config.toml
translate = 0.06
bottleneck = "denoising"
encoder_arch = "swin"
encoder_bias = "all"
encoder_drop_path = 0.1
loss = "mse"
latent_channels = 8
decoder_norm = "groupnorm"
decoder_activation = "silu"
decoder_weight_standardization = false
decoder_blocks_per_level = 2
decoder_block = "basic"
momentum = 0.95
nesterov = true
Rows from block 10 of the encoder, named by matrix and row number. Rows with one number belong to one attention dimension. Each number is 128 + 24 x the weight over its row's rms, rounded and kept within 0 to 255. All counts start at 0. Numbers have three digits each. After the name is the row's rms in percent of the matrix's.
# q: window attention query, key and value (stacked) (encoder.blocks.10.attn.qkv.weight, 384x128, the q third), inputs 0-127
# k: window attention query, key and value (stacked) (encoder.blocks.10.attn.qkv.weight, 384x128, the k third), inputs 0-127
q.44 103:085121140144140140144076150157122114142084121113070098086121092129110110132108096175091154127130126151127189113155136133117138123160124100103153126142121121119134112122116142156121146129104118133090157120117151135106085142111149132133109151154063101138123164113144132117114150164152124136116150104069093127170121178141107120166157143176120119072127160142143141124149131126115144130124
k.44 130:156086151157139139141137141113112143120094155148093159103156124139125159122144153135089125146118140110150142087111149070111143088136147131104106146087101137118187128160108145125075137120121112141148137118124157089173130154076099118128119121127107157101120154140159152135142148106107166132153128174139112179093074116123117114116115121164107141134148120107072133150110148118157135111104
q.45 102:165126174146119121140150103142124153169121125117132111090148145095130116130152117146127131126119113152164157122130121080081164132113117100131093149159106175143076154167106141132087097126133159110141157091132147148098128119110121113101135112142098128109122124125127123095140087135118082117153140163166127148103134067189118151112134144169138127088107132102107136135101145112159111171155
k.45 094:100103079151137134095115134150108115113107135091112132110131157112117123122132136114134128100117153160109092130098103121169144107117127149120133141154148138149150125116129155113123137130169082153118112150156143112157161128185145139084144158136086136169117069114148074133184126156126146119107096103099154105053146124130134140090161115137133117124141125150125074153136155153100121120105
q.46 097:158163129116096120121101174149142138088130177154129090105146098136134139094131105125132144097142146150135150145177176084090141121132137113166153131118133136099140120137141151107111149131116132177120135093160185135115111143086117142117082128164105128091139119133107145160140126114140164112134114088112153112132131163108106100127156088089157120092142089122152132130097165098097138122157
k.46 091:161112131097122118125152141091125116109120120124116160136148112132140109115141155125102094121131145122091146140153133123129144152142132135126084103078104089106163089132087110124148160095140133142132137180097132147118104102161182106149165131117135097177151133118141131092094163120132088064110119160122153142129139108143116147151128164201133160122132146116107125175139118096115102104153
q.47 107:118134138118143105107131162118129141127106153119122120115137097116141121152135145101153081084113081153137098096148126080176164123141126128101114108173145139117083105104138127123103190136147105124158109108149127135129163096145163135104155155134139115157135114136157129173140121125149166139153165118153162121115097097102145122140193134120142095134147129134130120064122110149092094107087
k.47 105:120069100174121090093110115134132139124128132075102150110105150142093145127175087131126114129125150120078124165134138159120117137135133140132107151112167174097123117080130162147132186134129150132146129158115103145146134159125111112119147091114136122111169114154085132128122106136151124139092144148156109133141140106148168147135103107102129179122104052099137144120125158154117148130133
q.48 092:127141115155122137098169156169145107115120109141116127142170123175087112123114127132153138143125126100095138126169127149092104099145156090101105115149146134096149075103090098097165120143129151138092148191132118128128159163125118111144096153158186150112125129117114102154140153113137114129100130139099130143110143125096139077165120129091098131105138122126171131091165118151129156106162
k.48 097:113141130081136130123132128091147128108108141119142103118089138129089124127098101132118119117161143102164136105140149109141180142173121143109140097110161106120131156087134131127117108160122163121130080143168086100099146127163175125148142133121132154097137141092130125105169118126115171187169126123134117135144156149077079132129153112082180122124116147116144112151103150141100160092121
q.49 097:122131146134086097133101139120113089148093155111131118138110162108095143121138141125114145103132113134193167109155112108123131127138129109125143187148114107083138120154102106128180169137123131097094111108146136056109133170136118098183134118143172122144091148126143108144145145120110125121129115170186152086119128096143122142136117142134121148127104101125106172172162139120105112130111
k.49 089:145090136163159156136147096185080145130088124118110132089072121167097139129142109143131143114096147148155162107096131151134107108103131120101101128123129168070122143146121098124110095117108115149118158093141139094114125126110124172114161146114105120164127148092136115142136160112139125120133139108146091143155120169164111117131157120123117124116149098151157145147192082120143153167123
q.50 113:142155127137129107133108123131116120133150115119142140113114193133143147102103171105105170126089146147107131113104154147169122109140140174038143126143159131131132140128173121128137146125125146125098131138112104143117137101085099173153150128140119147105119120161110128175114086084126140094152117123134087143113086105134101172124155110123136171164134128145159133143109101078115096119109
k.50 128:105124126152130126171130112126146150126121105147105159133128110142119153130149157184094134148146138120175137082119143132119130087126149108112101128135078130121133101159140116122110105112107116144154171097118141104180141132146091146134101106141140116156118177111168118124132193126121088109088142120102152105108125098103164173167154153147107086088086109124127153108119113133119116172108
q.51 093:119150133162158132122153159161111120085124131107116120144095111174120102132135134139087171123170127101166135088124172137158109126122164182122113083103115105119149147129159128167108111183135131133126124122183094081118108120124121134143111113147114142130100077106126120122104124100093162169149143121141134159117123164120104112104128098104108114173115100117132138139120105163169161111121
k.51 122:137133118106150132124107101143157103154090134104152089101161153085089085120108098160127109125128135143083150152156093100168126164116125143156147120117123102124139117106098114120176098132133122097105131194138110124114140106183134136131122151120162146165117110110120147121142106160108115156118134092110153159149173130115129117139096130130123182097148169089105099117133129100132129122181
q.52 092:129135134120106118100138096103156101122116151128136116118103163112110104123156117128110132120101140129170096128096094111117101147142131144134102159140112146168167145101192090155113159144124131159157160086093116184081139121130144106077120128114157136158100113095131136152151131120108122159094136122157151136126130130151132121110116103142101093180085125136131159158077140168102156154140
k.52 107:174138109148128138107143146086149113153149181170155106116164125105137118125111076100166098141126137155125130163109146149135110136080128122105147113100104125121132146131103128123167109154116124114106129168104128163119109120145156121159137132085160143145110098161149093143108093122131084071101117092129138138152166079126150128106117158148109131163115136136149102100176126130104093131164
q.53 092:124105107122107115159134131156113132140121109152156119119079148102154118148064093183156108131144119122144071090096143140074145154138106143117111093168092169090134129193126121146116142111081099107115145096109143154130140137108138177107102138118139111101184148140144119130119123109140134126158113163110137151168131131104126138100133108125133143144121103135090168139145122127161131119143
k.53 093:127126152143135114125149150118117097146128120130147142101149078150123130155103109115135159165119117134117175131167125146148125130187116153098192136134154140185116079086132111129145117090098107103097124110124131135116142141122099148141093135143130125117134116146124130157076144100153130157173120107099148084113157105115169134060092102119113148127129160162125077111144137122123146115153
q.54 103:107135141162131093172135142155161157158143117117113144140130075162130119173103170092111128175113147136105172147131095082119138131125154141146152129109136144118171114116125093099103138096153127114155150140140131124103093117147135106139111103144115115107131143119148126096143098106117122115103135123146062111178189154110111118090149099128128094114169170158135123124127110079111111127120
k.54 088:144107092153125144118150139172140125079086127156158125134111127109132164150135125135134107088157080116120105079109098119093132120117128128108141118120151122104087095166092127150079111159162123151157130157138108163164136097111126132132102102170136147082145146107094137154120158128126126146143125111101109160125124166153164128092150141121122105159116128097119121121128189150104099181122