From a checkpoint of a small image denoising autoencoder: decoder activation silu.
Rows from block 9 of the encoder of a small image denoising autoencoder, named by matrix and row number. Rows with one number belong to one neuron. Each number is 500 + 40 x the weight over its row's rms, rounded and kept within 0 to 999. All counts start at 0. Numbers have three digits each. After the name is the row's rms in percent of the matrix's.
Before each neuron's rows are labels from the 100 images, of 14848, where the neuron reaches its largest size: "responds to" is what is common among them. Only what is clearly more common there than usual is listed. The data: photos of plants, animals and fungi (iNaturalist). In brackets: how many of the 100, against the usual share in percent.
# gate: MLP gate (encoder.blocks.9.mlp.gate.weight, 336x128), inputs 0-127
# fc1: MLP up (encoder.blocks.9.mlp.fc1.weight, 336x128), inputs 0-127
# fc2: MLP down (encoder.blocks.9.mlp.fc2.weight, 128x336, transposed), outputs 0-127

responds to: order Lepidoptera (32 vs 13.7)
gate.227 091:522499493446472457478458531488470431442582532569513495419400442502511521505455457505533516511513517543491437474510563498527510469451416517594505503456523554558492523458478595504472531511534518461426479531534479534448460489481506567481458518459517522507486577501443470477475544537473485550450555513496529496510519559544516460396530555453532533456496502547494545517436553513483469525489
fc1.227 089:547546504446527532497480508526493422435486490480506509545468550500442505555466468492438495470498509442471499565510491454414497488440525468521514476539514556535510618472485426474494480527518454515561504518429463528477503542421538418472538500487565516566568463494547500570556438572477477473504462469544540502506520453514462459463478540495548505553474421523509500580448487470500502557529
fc2.227 098:511520418502478491488477485479431450478581499535509505497401521412504518509466456469527585579559528513474425519539504514473516522508440507552516458451498544534605478428477558463459534506524514434469468518444489527498457512463516523514474469480472517453518557449438477532504488596479502512461506523489570457520486578541505491482549522491511556447481564564479510540445511544529458457480

responds to: order Anseriformes (25 vs 5.5); family: Anatidae (25 vs 5.5)
gate.97 092:497503557559538444534456544551522511456514532517427544442524523484505428504498495550538506562466503551471431474450479478474500598503443545565512512544462590519442517460477536464522552576474522431479441507510539446497487452553478516469466439498502513497500445453449503491529457417533517540479498503470502545520564501463463519478529445511469454450462558528611524468510486537518532453467
fc1.97 090:471475529517437499498428524446499507516502474565562475589468443478531554465537463476542459526534591525404550472509510534471519531510559492474536553577539498518535485520526465527580496457503492518453518487411425482478561462469548534502496488459447511544520576542490556532427521512532572472508451488508432499473469487525489463442525536482437491523460437482459493551522465528506512422470
fc2.97 077:477518541473487473539530493524484503433515513555488528450524460525479454491509513479489506516524484491483422512489499498468490537476436494539499513535461536438431483468442550495561522576528513457520459452542529453521444498579435490490480464499548544527538479500454473564525362432547537504499440517422507537543507523452464504501465459505549527426443575552560557539475539505603538519506

responds to: order Anseriformes (25 vs 5.5); family: Anatidae (25 vs 5.5)
gate.237 117:404542518555584487490474481489499519534440507487470453564469576503481433506530519512474428548503512545525519468433525557493525591549422523489526488451469492565474494527544512468600511535490525506511531440514501499465495500541496479411550458447468511505526514484452481618470434503495511598492441489506434482443512492475484547452511518518457483502548461511574529511511520511472523515447
fc1.237 106:452547499565493441508542581464524546472518534584584472547497452458547522493526491502515459507497488475428568492563443528485561462512547429439506525547529536446552425529499464488555500468479494501546503452400453495431447557499526441544456515516482486549476499527457508462496533502523520520531483500477496501500481502570452568497530511499510482509556493410549487481472420465447488426513
fc2.237 094:519533489479466496513465512512398514468435438496505539488523497541429543530538469495528479499510488495521386521453531548471439484485444565545545477513415535525508504520577470476484411556511480478496518548504499520422597476491600579459519527526511463494519503472519529528429493512555470464458551480510498522407458449480489463528466548501507573501549562514481469546512453509526505544498

responds to: phylum Arthropoda (63 vs 30.8); class Insecta (61 vs 29.2); order Lepidoptera (31 vs 13.7)
gate.171 096:453452497534444477488543528510498486477537481473460514532454553563550481516460535491466496541482550492564456501462527613478480552487468448572495506507507410451501465498533428560472473434514505506476483509572428443566524594458507501442509494565560458529486483542524536533516478458474555483490467509471515546453497542515541464437498510469507435484528416496437482513544492603483487493547
fc1.171 081:546540497459508547492499521579495519528537494468562458469530421436561529504478480498465442544506480538504475533484524490470532504429452464439465486522473603457381537543509475417528515503520477546528543433485503518554457515457522522503499490536505546513489453505497445476569530489490476404461517523476557471527571438496461449447491464507542567466497523428579489456519484468557526508539
fc2.171 103:481466514451451462465570546450509452477518492471501467506479563555557470446399554466487472549491485507525458507495548541453542525473476482565486455563543452493508447496444466524513497498564442477484468528538455440598508574465456453450550522540608498537528525523479573539526461466474468489508486529484519546489520532476527492434537542462579441479520453482456499514560445547490532499511

responds to: class Aves (87 vs 55.1); order Passeriformes (64 vs 25)
gate.110 091:446492482520475455466483510452583415495422560482528525522510539409498510433534469453479501495509535541548502441492521522573528519510478594546576466477515513569515509490470525437517430453507476477491468570503485509525553503500506507501451517474454604527539515503466437543491438533450518506535510499506472435517529499512531437509462479506500616494454509443513567479519468515560517432540
fc1.110 128:497433560521492493526531536555507514560517479486457507491472510523507544471562499520452495548512520434514453447525470507475422475513486489457449506433494474544479481504503526515484456490490380491531491522467456526573507479507462495548573554575617532476478550545548428469465435551479563473535451532465463520520559542478491468458571518488484552533438486439517531436439453533504556500524
fc2.110 118:483433566502463472494515507572470491531492422493469531536479453525484489568533575528425467485537510446517491458546432533440460502471458494507516542461531450529472505540480513458487520482482395508533480509502466501573473490457478527559554513614593570501451547531509473485458480501532559529565480535474484549486548471470511438501578487472448514551462486417501544466510461505463546530486

responds to: class Aves (86 vs 55.1); order Passeriformes (53 vs 25)
gate.125 093:544526475541500519449462471475511549583479495485508455461516568564484505445549550504525512463510518519534470455538404463531498502502542550497515482467433575429517564478540439546526466499486528550397512503511475553509530490595474458539498500441487517478473362482510522500560505505540519484558438448464492426502496486472477525533510492485506539505426521420539516425532496494495482512542
fc1.125 112:522491424457520547538463537581526430496487450486556409470469483509391583496539537544503486513549474557467500495522506494561452441499547474525499454496507453495520465547517540519457498525529508489510478514533494482486469502560454465461565489515471415485411422477493512553455530527474507413541500460528452589525495528563559544470488523484477430506538577486546491481492559492500461488482
fc2.125 111:497500446446492537526480535575557488431470451516569475558473462500452575531541526495503518518496497548437522512494530490468525494506439482557499535479558480561526461511475569539416546536491464482549513576475534516456465450525460543445537489481473442514422456503502487482410550489515446455468494504574474581510470514551551502472492507516462372520566538542505499500502559479495460469497

responds to: order Lepidoptera (38 vs 13.7)
gate.105 099:437536499510512497456546512566503480535472519559478542512466523400443524506550522487505511492530476525542483452556507552502542506413510546419514502465527472549528517389574468516489504492584530465529435435494568520525452507506513525419487525459447503491529551430505542450500547505413530566445492476442491501451547488442479475448470553508494554555450524479494474440469524504511477504465
fc1.105 093:479519474467499480558505516549498473431487420521549530472502549470523513522575410502522475501590557528502484486582431525515469431491449565531499472499484503517456501476437474477480527547576491500461487565467493454476492466541546538535482594540429427426479463486556509489483515463441509556457491503499483530522506479457445498459579518523454525500472499573500554543523495461604470497490
fc2.105 063:539557514550506559512528449458572512586529468466489557500446523483497487412471516459546449515479566509485511504529472485448549492579521516507532504496504524464545506500511540480437470512510462511499480494544434508498529557463391444513448508538456470528516488475535529475499634576448432505490506429512494470495459547544458438467481504500562535477455435549494512519516446477478416524466

responds to: kingdom Plantae (48 vs 7.3); phylum Tracheophyta (48 vs 7.3); class Magnoliopsida (34 vs 5.5)
gate.262 091:481511485539496616517539459455432524529470528559425502465545530541473514517495518457458584490449526480507452494522449527490441536516507495448461488463521464525496443433472527499523526490541534461546488498424450477576488471562420512528552601559480546505499543382556543575486522501511495509500497493475496579458541491495550547520461525425544493476469418497486512522493493497505477482499
fc1.262 093:544497439505576468471444524492469485523544436497517444480521473474553592484540423464489563558477450521500446464525513440538493450510501527506476506511480557480506545495531479513472454464549532488493607557503543506510533490532455541437487411489500482539449499526550527475549526448435437499487523511461565535477558454506497566468551530503480475439579564515477410480538439478467520528483
fc2.262 110:486451494501464447496477557515506470472543466433573454533491510468500504536455465544565446523514509531471490466469508462512553535575516491496528470483550537496502582543479408517492460471516491517564521552555548500451489510394566513513478429525458442529522459586471513495498471453499443486524472477432531520517510455527429500450555487544501482531577616514524468519546503523432515465548

responds to: class Insecta (67 vs 29.2); phylum Arthropoda (67 vs 30.8); order Lepidoptera (31 vs 13.7)
gate.0 095:511452485523471558501577484490486459527451526484470476524437516597529509498542466463586472482455484521506469458547506566458453491474546473499477512463506413505478395403491530588526504493461462547536453497501414524566565514559477497511510484472512525462537468461456480536480545531529570517508515513435505545485491485481545523488495460443462500605513550521469519527539456505505559436547
fc1.0 081:413545477509460497558485499541483481493463538529438546502483488574453460541562442512463564588549518532505485426535413534457481475472480515506552517462513436473429479524525450509512551509467458488479515510554430571465458610485492524509488559560524565443501549513508504508547489524500457491495511517466544535474502506466507533560508460458528433496499520512418592499523429535458513510505
fc2.0 091:565522470496564450549419519431518510503524512497542574494524488432544508490519467504485506487528587459504447553493487454502460497494494578479503449401481558474582508535563514457461454547440505441482500540508571516477461438550519532514453509466489528562451483493527447478497548483420500480518464507520435462492470561510446535500484480516543552475574508451527520489470557449555468579483

responds to: order Passeriformes (58 vs 25)
gate.324 124:483484483482535463529492549513508483526518471464473430447481507496488527514549524538454450561516543511495424456566503565517492520510533495557424455443448489528427546529535589536515508492496421467529429553550469480398511536459505467576543496500551488560478500493502418467482446446536488540521501488511438525549515452439493553488487502528532513550404528472551527473486594530494508540506
fc1.324 103:495428498530497499591481520477465452464512532485523563552467506494525445525447420475441482437509497522570454492498486566524524527543532500591517514477586475521535487491563513456476461486463511447505500505504586456458523500535474426483550521582456564542459529500441476521456564483485451419498586520536498434498506489545477493460544514489451514489520514493424520566496430498521487464562
fc2.324 071:446551566451503451453431500447502454489467542474447443454527491547471535498572508538462599528542551445507485487517496494548512492427516453497448433562469480458469501412498509525490550521608445552539462548495491528508514500504518547428488461513568475511541505490517521408514469476528506518564486514432420541530481451435494490549474535487511498527497509566569497510498554481529510516487

responds to: order Anseriformes (30 vs 5.5); family: Anatidae (30 vs 5.5)
gate.325 083:498520520486449463449468429516489480556401451474504509468461540579489514467546535538528478423497580513502474564529461485507454526505467565491431535503521518517469526488501449504520486474446531464575461473524477570480460514493546461502499462545532539512501472535479448507482490582528592541467532536411503492470492484423413489563524477518430513550492541513577495520476606512480532497518
fc1.325 093:465522522451612490528490500525551561506494496469479472439447556482465476531427494480513448529477396521537537505535461497447538546503441503445456471476516566508526510560487501541546517562527529501540505440534483419475512539479461528501520506465508493484564467480449492471569464571524495577489473482493501489532558476481424478510425416499495496526489465440611574531514501550463504469476
fc2.325 089:551584520502510532506535498544516547576479447487474525460472524518497503388549480485601476490429580530530520612522472514496468486537411534431449529493507553466465532510473474549460485467441506486526457485572467518458436514470508435507494497499535500542506435518450517491487502496492618531501510486444515480529546503463486470464515406563460507459550494489550479476500471521537491468508

responds to: class Insecta (69 vs 29.2); phylum Arthropoda (69 vs 30.8)
gate.127 090:511566445466448582470411451523494497436521485502492532547501493526500524489476551511499543511506480452531426512461467488452468476441450429524458495520504466457487467538504494547472528442518523555496501477455454561530473498543481512519446517458523472527485427526529509552543521544504490546537507501480428518432540567458451491526529561477549374547429510551506550482530448571568547549480
fc1.127 089:415541557459486482537525554519518562504531608554495508491488552537531510516614493549501464476507474478480485429488514496531499444458424474539436558524592454478525439493482539523471489578477496520466516480492475489442525482495511534558469469499503489517462459456514514442496523465446536566516607475452549506502458486507500542487587460469517452457472473461504505482487431421454514513466
fc2.127 073:499446520455432492473527533478533488517487475475468507526573507481476495512569487481465531486516503481448505538503507482500482492437516593449563510426508531512497532519524563434566475452456505503428452486565510511424479508469447525535641478526481489501558461493511500543473474436498551489511501528559457514536486424496504604463477503437490510466578528419500422527488572460490513493541

responds to: class Aves (85 vs 55.1); order Passeriformes (63 vs 25)
gate.292 071:542473482514491440455545436444588521506403500519539484529518486460481531488563441499510470513449534552552478530491505443489463431482524524508551497460513527511471500442472475464521492572482569566425422533495532546421489483496512479515490502515529588494512515489467506592449523540513439465549544463499545552477481456503538448436487516574500495560421464492532531532474496534411494491464
fc1.292 120:452472444443485483555461577518417495505517480523505551474497494448476467516511529533503543489458452389494493529504550470524528545434543467573464514474563457497454468490526500516477467478481481543551572495482460566514410508533489481485475464510492528575526500557476596480488558515476455554427542504433500414476538459455532501527553458485453522487435473479579536508548503523521542524542
fc2.292 086:476523494488532547509523462520432485479489559524502513421457453573521540496510528527545449450492465438501494456541529499486433481470524547566498453480557545458494459514512522532486535587474446491567498600476447534578473480476448518460526541510533546456551501555526499512406453496474469544498455490558442499578453515498466433502516494481498530516560546496483588432407524523495500504498

responds to: phylum Chordata (97 vs 60.9); class Aves (95 vs 55.1)
gate.24 080:465509524494534586507523461498540504503536518499467497507531479472510477493495472528412477484573440480391553473468522495536484462590469544498513456479465487486465509565514559533485507546485579496589554524485467491492445458533450431494481529506459453489505574550545502488451486443517497467548463547452425502536559477490450534524484525515546458431546513474568520492513549454596551512434
fc1.24 068:451527550458424546532488525503612476475556515555513467470456423453462464464495443487506503499475519522484558510482479484544472472430529464541481498451561571529439462485466490470504581485487459541521553460552568488457446481507474494488484524511523573531468590476526440519466523492457504433514494465500540515468527522484458602544533568547525492469543464509558453531441529472575493506509
fc2.24 100:564511459532527432480511468470459527507466504510503573471530560533504501462513541427481546510484596459533453532503544486526478547492517471493497483537516516471585546463504471531495434440521500527438476515452497562505524576502544510467499477493512514447527413399432503483457480495468504522473489505563558502526493440614567495438428443485510542500493523466425569459540480535463475476536

responds to: class Aves (91 vs 55.1); order Passeriformes (70 vs 25)
gate.85 087:478491480521472477434534500539537447444470436485516496539520489539562550541524533415498573430382519527451465503521537516555488488534490514565510499450480476584512536544499547438508525529560554582524503459559545489459508454507479477513505494507459573476458523480492498536496547483499480486520467436426504401519485473487506469520530467417514498505511504494540469541596443504475447578510
fc1.85 091:538483482438525499475474496521450537525566410593455545492538535538493532473521548592522490504536469527467456482547510467536482486520430477518432517486457479489497498556572528530434508496518545451548523482439449473513484471562448484513529489503493504508512447515531570516503513551493497588463462515502454573495487484474514538517592466433532450408425533497431514514542505460474491591458
fc2.85 082:464485459519436541523510478470539438472518556455501398459483530467543557546511501514470490552522502587494526486529504527491534543554521552490510423535557482530446479501472495512537496517448453568435532553556522485473456472432439537479550506500537499523412549530439395519556514471510482458588516452492506516472494474496494515488545543505519488498586457454520485411477495520484475465584

responds to: order Lepidoptera (31 vs 13.7)
gate.29 089:502530530493462444474488557533526480446553508540499519464497439537518432569499539512475540506544489468514529607475492619458505513473531496450514526512533521516477506520526455519504525479543542444459503406454466438552427479487560495578459542543475547528494482478482467504539453538486550532489496460538553468514536558453444528477536475537545518491417452502548545438418425448494493482482
fc1.29 123:547469438474544490509532579469538480528457530484467478525480550585576518494445424503525440451464506518502455520572475478550523588539508521461510516508513434439451490503445535548568523464521505419556438480539469507514459506542523453423539471463498572490494535523565515565514498469506499475523456491460472548461557476490513475517541518538469503475468485456432529475542559502481605518446
fc2.29 108:499497361502588457511496592447518499475481537516486464523482484542571473453451451548521485456463534512506474506563534534560525580515514536502531544514517442469437515506483488493503528488510495444519441464495449452578456518497541422453459523492481599439490472501500518559530504481499518475484469458486486499485513501486458518546551576567507493433392478472471534519526491547525549542477

responds to: order Lepidoptera (31 vs 13.7)
gate.162 100:490494501493486548470513432476484581496503583575533519427505484479488456517482516544518494429463475529541489530507557542546544432449522514519482517457370467563527520500498573502459498495519485551481472452500506485498452418518524517498562505450529535536551475431482443460571449494532501546494528503494602501517431522495396520463501497510471510522537475506487492441398547520519460521500
fc1.162 083:497508481479541504506422506493491479538457501490512494481504572483495449453425488521420547538513518518513556547455621458538553480518528490504521459463478527428517511547524502483473484444532565443489539475564552437495449510528513515540517478486489537494425502449481488500529434529440472562486470543471582481494537491535376530553567488555566528514454452479475546531476476445448530539522
fc2.162 078:397470473461533500531461576580532416526477506522545508527559515434515490498571513512384528508549454476463452487540446467423451475464509470507543488543492432455454472520543476505523465513469566484487507502514485538498542544531524562473531445533538526522473600556501475430518529467507502519494484504491521498455546521475507409536521474489462520521575501473494520546566447511423502465504

responds to: phylum Chordata (93 vs 60.9); class Aves (90 vs 55.1); order Anseriformes (41 vs 5.5); family: Anatidae (41 vs 5.5)
gate.272 101:463515455423531514507433495517523539508488498528443504480454522422504492426528511457442427540457423515515493548569536558508516531514513558434472503456548490450466507452488481582574576515521515516521513479554532498523451496531482577502457517493508603555501493525514504489519465530454481586459475533437522505551553487472479433485529462490461452580501476541595490460483496460500452469525
fc1.272 096:486509461501540461473428502546486441520502454464467413437459536424536503497459442472533480465516547524535564536496428599478518539498473555495468472478522530457519532536449536541539514479424423518455536493527577447471418531513481505502502479518468482531424484532538458507534554585500511529497530551447443473549539536505450522475521462525481506552528460529529484500538577519596481475511
fc2.272 080:474523489503587529459597495512507451510522479462544488536512499456479493450478550526501509559540544517393525469463430506442488475546471496557552511517513480530501555537508576527476454446453466504464527468463532482439537596450467435506526491505483429439504497498490529582422554523484523499501583461537512525497489491458471534477549540546543544518500409525449419510457474477518489510450

responds to: class Aves (83 vs 55.1); order Anseriformes (34 vs 5.5); family: Anatidae (34 vs 5.5)
gate.335 122:484463503572503518462537525543518431493447585597524517468423437440527488503453480484550497490522530523472483562549508466438486513555477480492511490478538547514526534536486483513532546480488613481561505506470486491524353462558516475509522499492423510551498502442421500512487487532507473487533495493444527463529487440500436518509557517477471555509429456466488461535502526498609505487526
fc1.335 082:470467453511574488511476488514508479538412529468429500420499532498503468529553544523529464578440511546486546575521488516512495527487399524431493517462442495518465561500435564501534543519446524485508494525534569496556467487482477441435558439483440474466559540442476481492473454478486491528518488554471474504564454508492476522500498454552500511470528463482563533557426563493559548414509
fc2.335 134:539566486447474480535449422475461536490488449466486504519566485561418493485550422539515488494483493481522456509459505534565465508458488530483503506554508513500528462488543502487468398548463424499448490562510496531480612465461524572458502470508579456458475499508560527534478528556522499457496522465488481553450477501432596474497438481495509492522603499529525575512502453503435503493534

responds to: order Lepidoptera (31 vs 13.7)
gate.198 109:543478529459510537473461491534467498463469470491571503528464429529473425456462428524544521511554497490532475458439503473538498494497548458421534503463476551564544522527493497488473479480480466490548452490513467595540486486497397437518586470473584551569439497610495488493446516539556501541477422486465514491487516500503517550502401505504495561523548468564534512491512468471477547520501
fc1.198 098:471545511553489469413429485473542431578483530517536477498494466546472515447450495513499559431558492486469557538459543522518505525507414504511470508438521457490606528556483538548477462471460538519523481486528438518555469472548484468533490419521598580562496499483508551482480436572527439498554516467487496490481507516510434495510436519470480454543570482457503520505446493490478501549442
fc2.198 082:527456520516501541466458515451535481499456456488544491452454456467520459471528523503551538485483485500514456449547484469467548472494476581557543454437493563481615513472615534443421504468571438418462494493522474516491472429514494535554527540480504486508525490506446447522499587465501493498456533536479458448537493502502474526480561505520472500474603466517528492568452529523572527544464

responds to: phylum Arthropoda (72 vs 30.8); class Insecta (71 vs 29.2); order Lepidoptera (35 vs 13.7)
gate.139 103:524484485499484520502540442483469556431582473513467461455538543481505526490566489495550544502545506498485468504447458534510529495504527447539505463443497472566486552525521556498492485488411418476487527545434471590512503500508495619463492530530490443483518404545451491568478515476593478496455521488512507537518501499497595456479474513458475472488580491436605476441482483500519475533476
fc1.139 095:506509502504475553474487504487467480421572534549424484545549497506513535510526506468539429510448466532509419500520432515471494482488511484557487512500489548546444464518463492546516525488515414523496519488443439581453444486480448654488531512526469450567539451498485489561480584496561491469483544451515583502526521513476553529474500565518505463558530497493513521426491453490497426522490
fc2.139 104:514399484559538477466518521432553434529437530502447549558483469511524502528426515453507411548430510488483491482536448417547551527523483530470535537520546468506479496433483438551499519447555548497521463482481501476513487535450498413502559487506477531520524551524468534522559489544514527500481523504450514507530484457548465595554548548522510503463463507514431552516563501469527468408543

responds to: phylum Arthropoda (72 vs 30.8); class Insecta (71 vs 29.2); order Lepidoptera (36 vs 13.7)
gate.263 074:565465484450535569440488474584504461558555510501482526521506443481492541534482531496554610509489482459440570485498535464557519456419531558483500468545512450517525481524526513456486441525518496471478488504404462493466554562549483524429530502451576542444472470525457512496489445542465568500489606496504525541430547489505516539474509548506562540453521488491500446541454498464533474513510
fc1.263 105:453460427511514423578533526499503467497564487513531484494564518493452581496512529462497484463462469503500448500434504489570516428533458587474511463488517470500521415494557508491445498494538462520535550549528482561447580530556427486509569473497454507533440494566481550493515535476388487479476448569455449509468461503454510573503478514511544481517533554562523499438521520483488517530474
fc2.263 130:476479497538473427565544522424519484458441504521481495463536542448488532462504487527481441460456500543544467524454530494466537429584447504497482449497538545502437495524492510542501540499459516543513486569625489565482511511492523497545516486545420473537472533519481549505470602445489424486521418532439434524494463518502491514466515512516502420576506537524521498431570527482466541492468

responds to: class Aves (85 vs 55.1)
gate.130 098:542455447524483457500521476526478494550473517517491514443476558460506556582489503579415498491461545468522585468534563528564544464493540409504511541425539490482462546476470573447510478513533500508475554507521534597440473485511513505517467490495496507542488410445487501553456539496501465543404493520479513438492550490563464519461538446542500463509480561422474525469458508519474455492558
fc1.130 104:552485522483550546452542442482499482425492538568495469535522528476533481528511417504489491488468489442551494473512527513519467554560498552549482496538539501533547505464478538534508470483565469502491416477611473445435593485542467537504501504498516488552588542472484446469483433454485480504514461519514580450448475512485524483453529507484459503414517412515442512530471447492477513593559
fc2.130 091:558521527490519536486427505545486516511515463530497564416497498421464523528531467538475482446497472504502495461515504517553528479468553484509512514469417555502487523535491534485494487485496503541553507513450591479424453462516541605557494528479445503554464463446479382461541582485524553516464491600481436477517474451505469589410504492548500483504487525474472513512443507486541557531529

responds to: order Passeriformes (58 vs 25)
gate.329 087:562459536495512472406461539549561484467512482472527472501550453463475530498540529402469473509517483485511491516429628460586540484524496530508463483518452491549512495583508498420503526525514485546568464483560468450481579488483546519527491564576538496443497474577511470470438464465520473470532477437503407496531516482510541500480572516536495502471465478484498497448430484543496491537477
fc1.329 105:490584474454441526545430568507462491440534497514527610500507491460455455505500546542482413468467507486571487432557495551501471495472456475539484493542494468464500528534510484489534571546478468487523546424556463484505468556502479481480529469432550501549514530510493429459475501569452541449480489553477569406569421561457529534543538476485502461535496493490441459543501504498530519489522
fc2.329 091:516454585485444535448559521554511538507524493455461426510523486541461509535461492463515533566470482513475504519477447458456497516473478498457499502531599518407513478527415577504522575539585505513532445530503496527544446511434524527507456488523471476421550526509533515542498531494487447441502489456568461547453513418534551528460471513458490422486465517570487571498543462487457538491483

responds to: order Passeriformes (57 vs 25)
gate.293 092:424551524522496461509472524471464393558517488443588449520529521515450521500505494466531508477482454511551474568607490485573495493512520499548554449515448529507528494542508538513492498460508444531475498539541488356515562517509480466484555489443445525490518483491462475519531439530564470506544430431508511473540459486486484498483488497482478563558532492438521482456526451482516543497603
fc1.293 108:508464490510557521447516437462445529536547448499472409507538463566477512435514540500503524520574450509466445561568539557495550528489457524456503453473404467489537465549473503552476554495455477571518494512514465444481481496486466515482532477504514533484555453502471552364453510550514535454486412589542452512525490506512492524529512503569561490501556460512508537494529498539504533482441
fc2.293 080:493496583478531459484474553484509519518521492517500512622470481605463513512475546452517520571488560527447497510430496453522493425509475515480501479524561476424456533495481490493529551537453492560458506524471427464466500511527508463523512501464501465468429533561501536428473570444558467468395472476518471605493516520518562483494581533495463430473490477546523517540449508524505502462491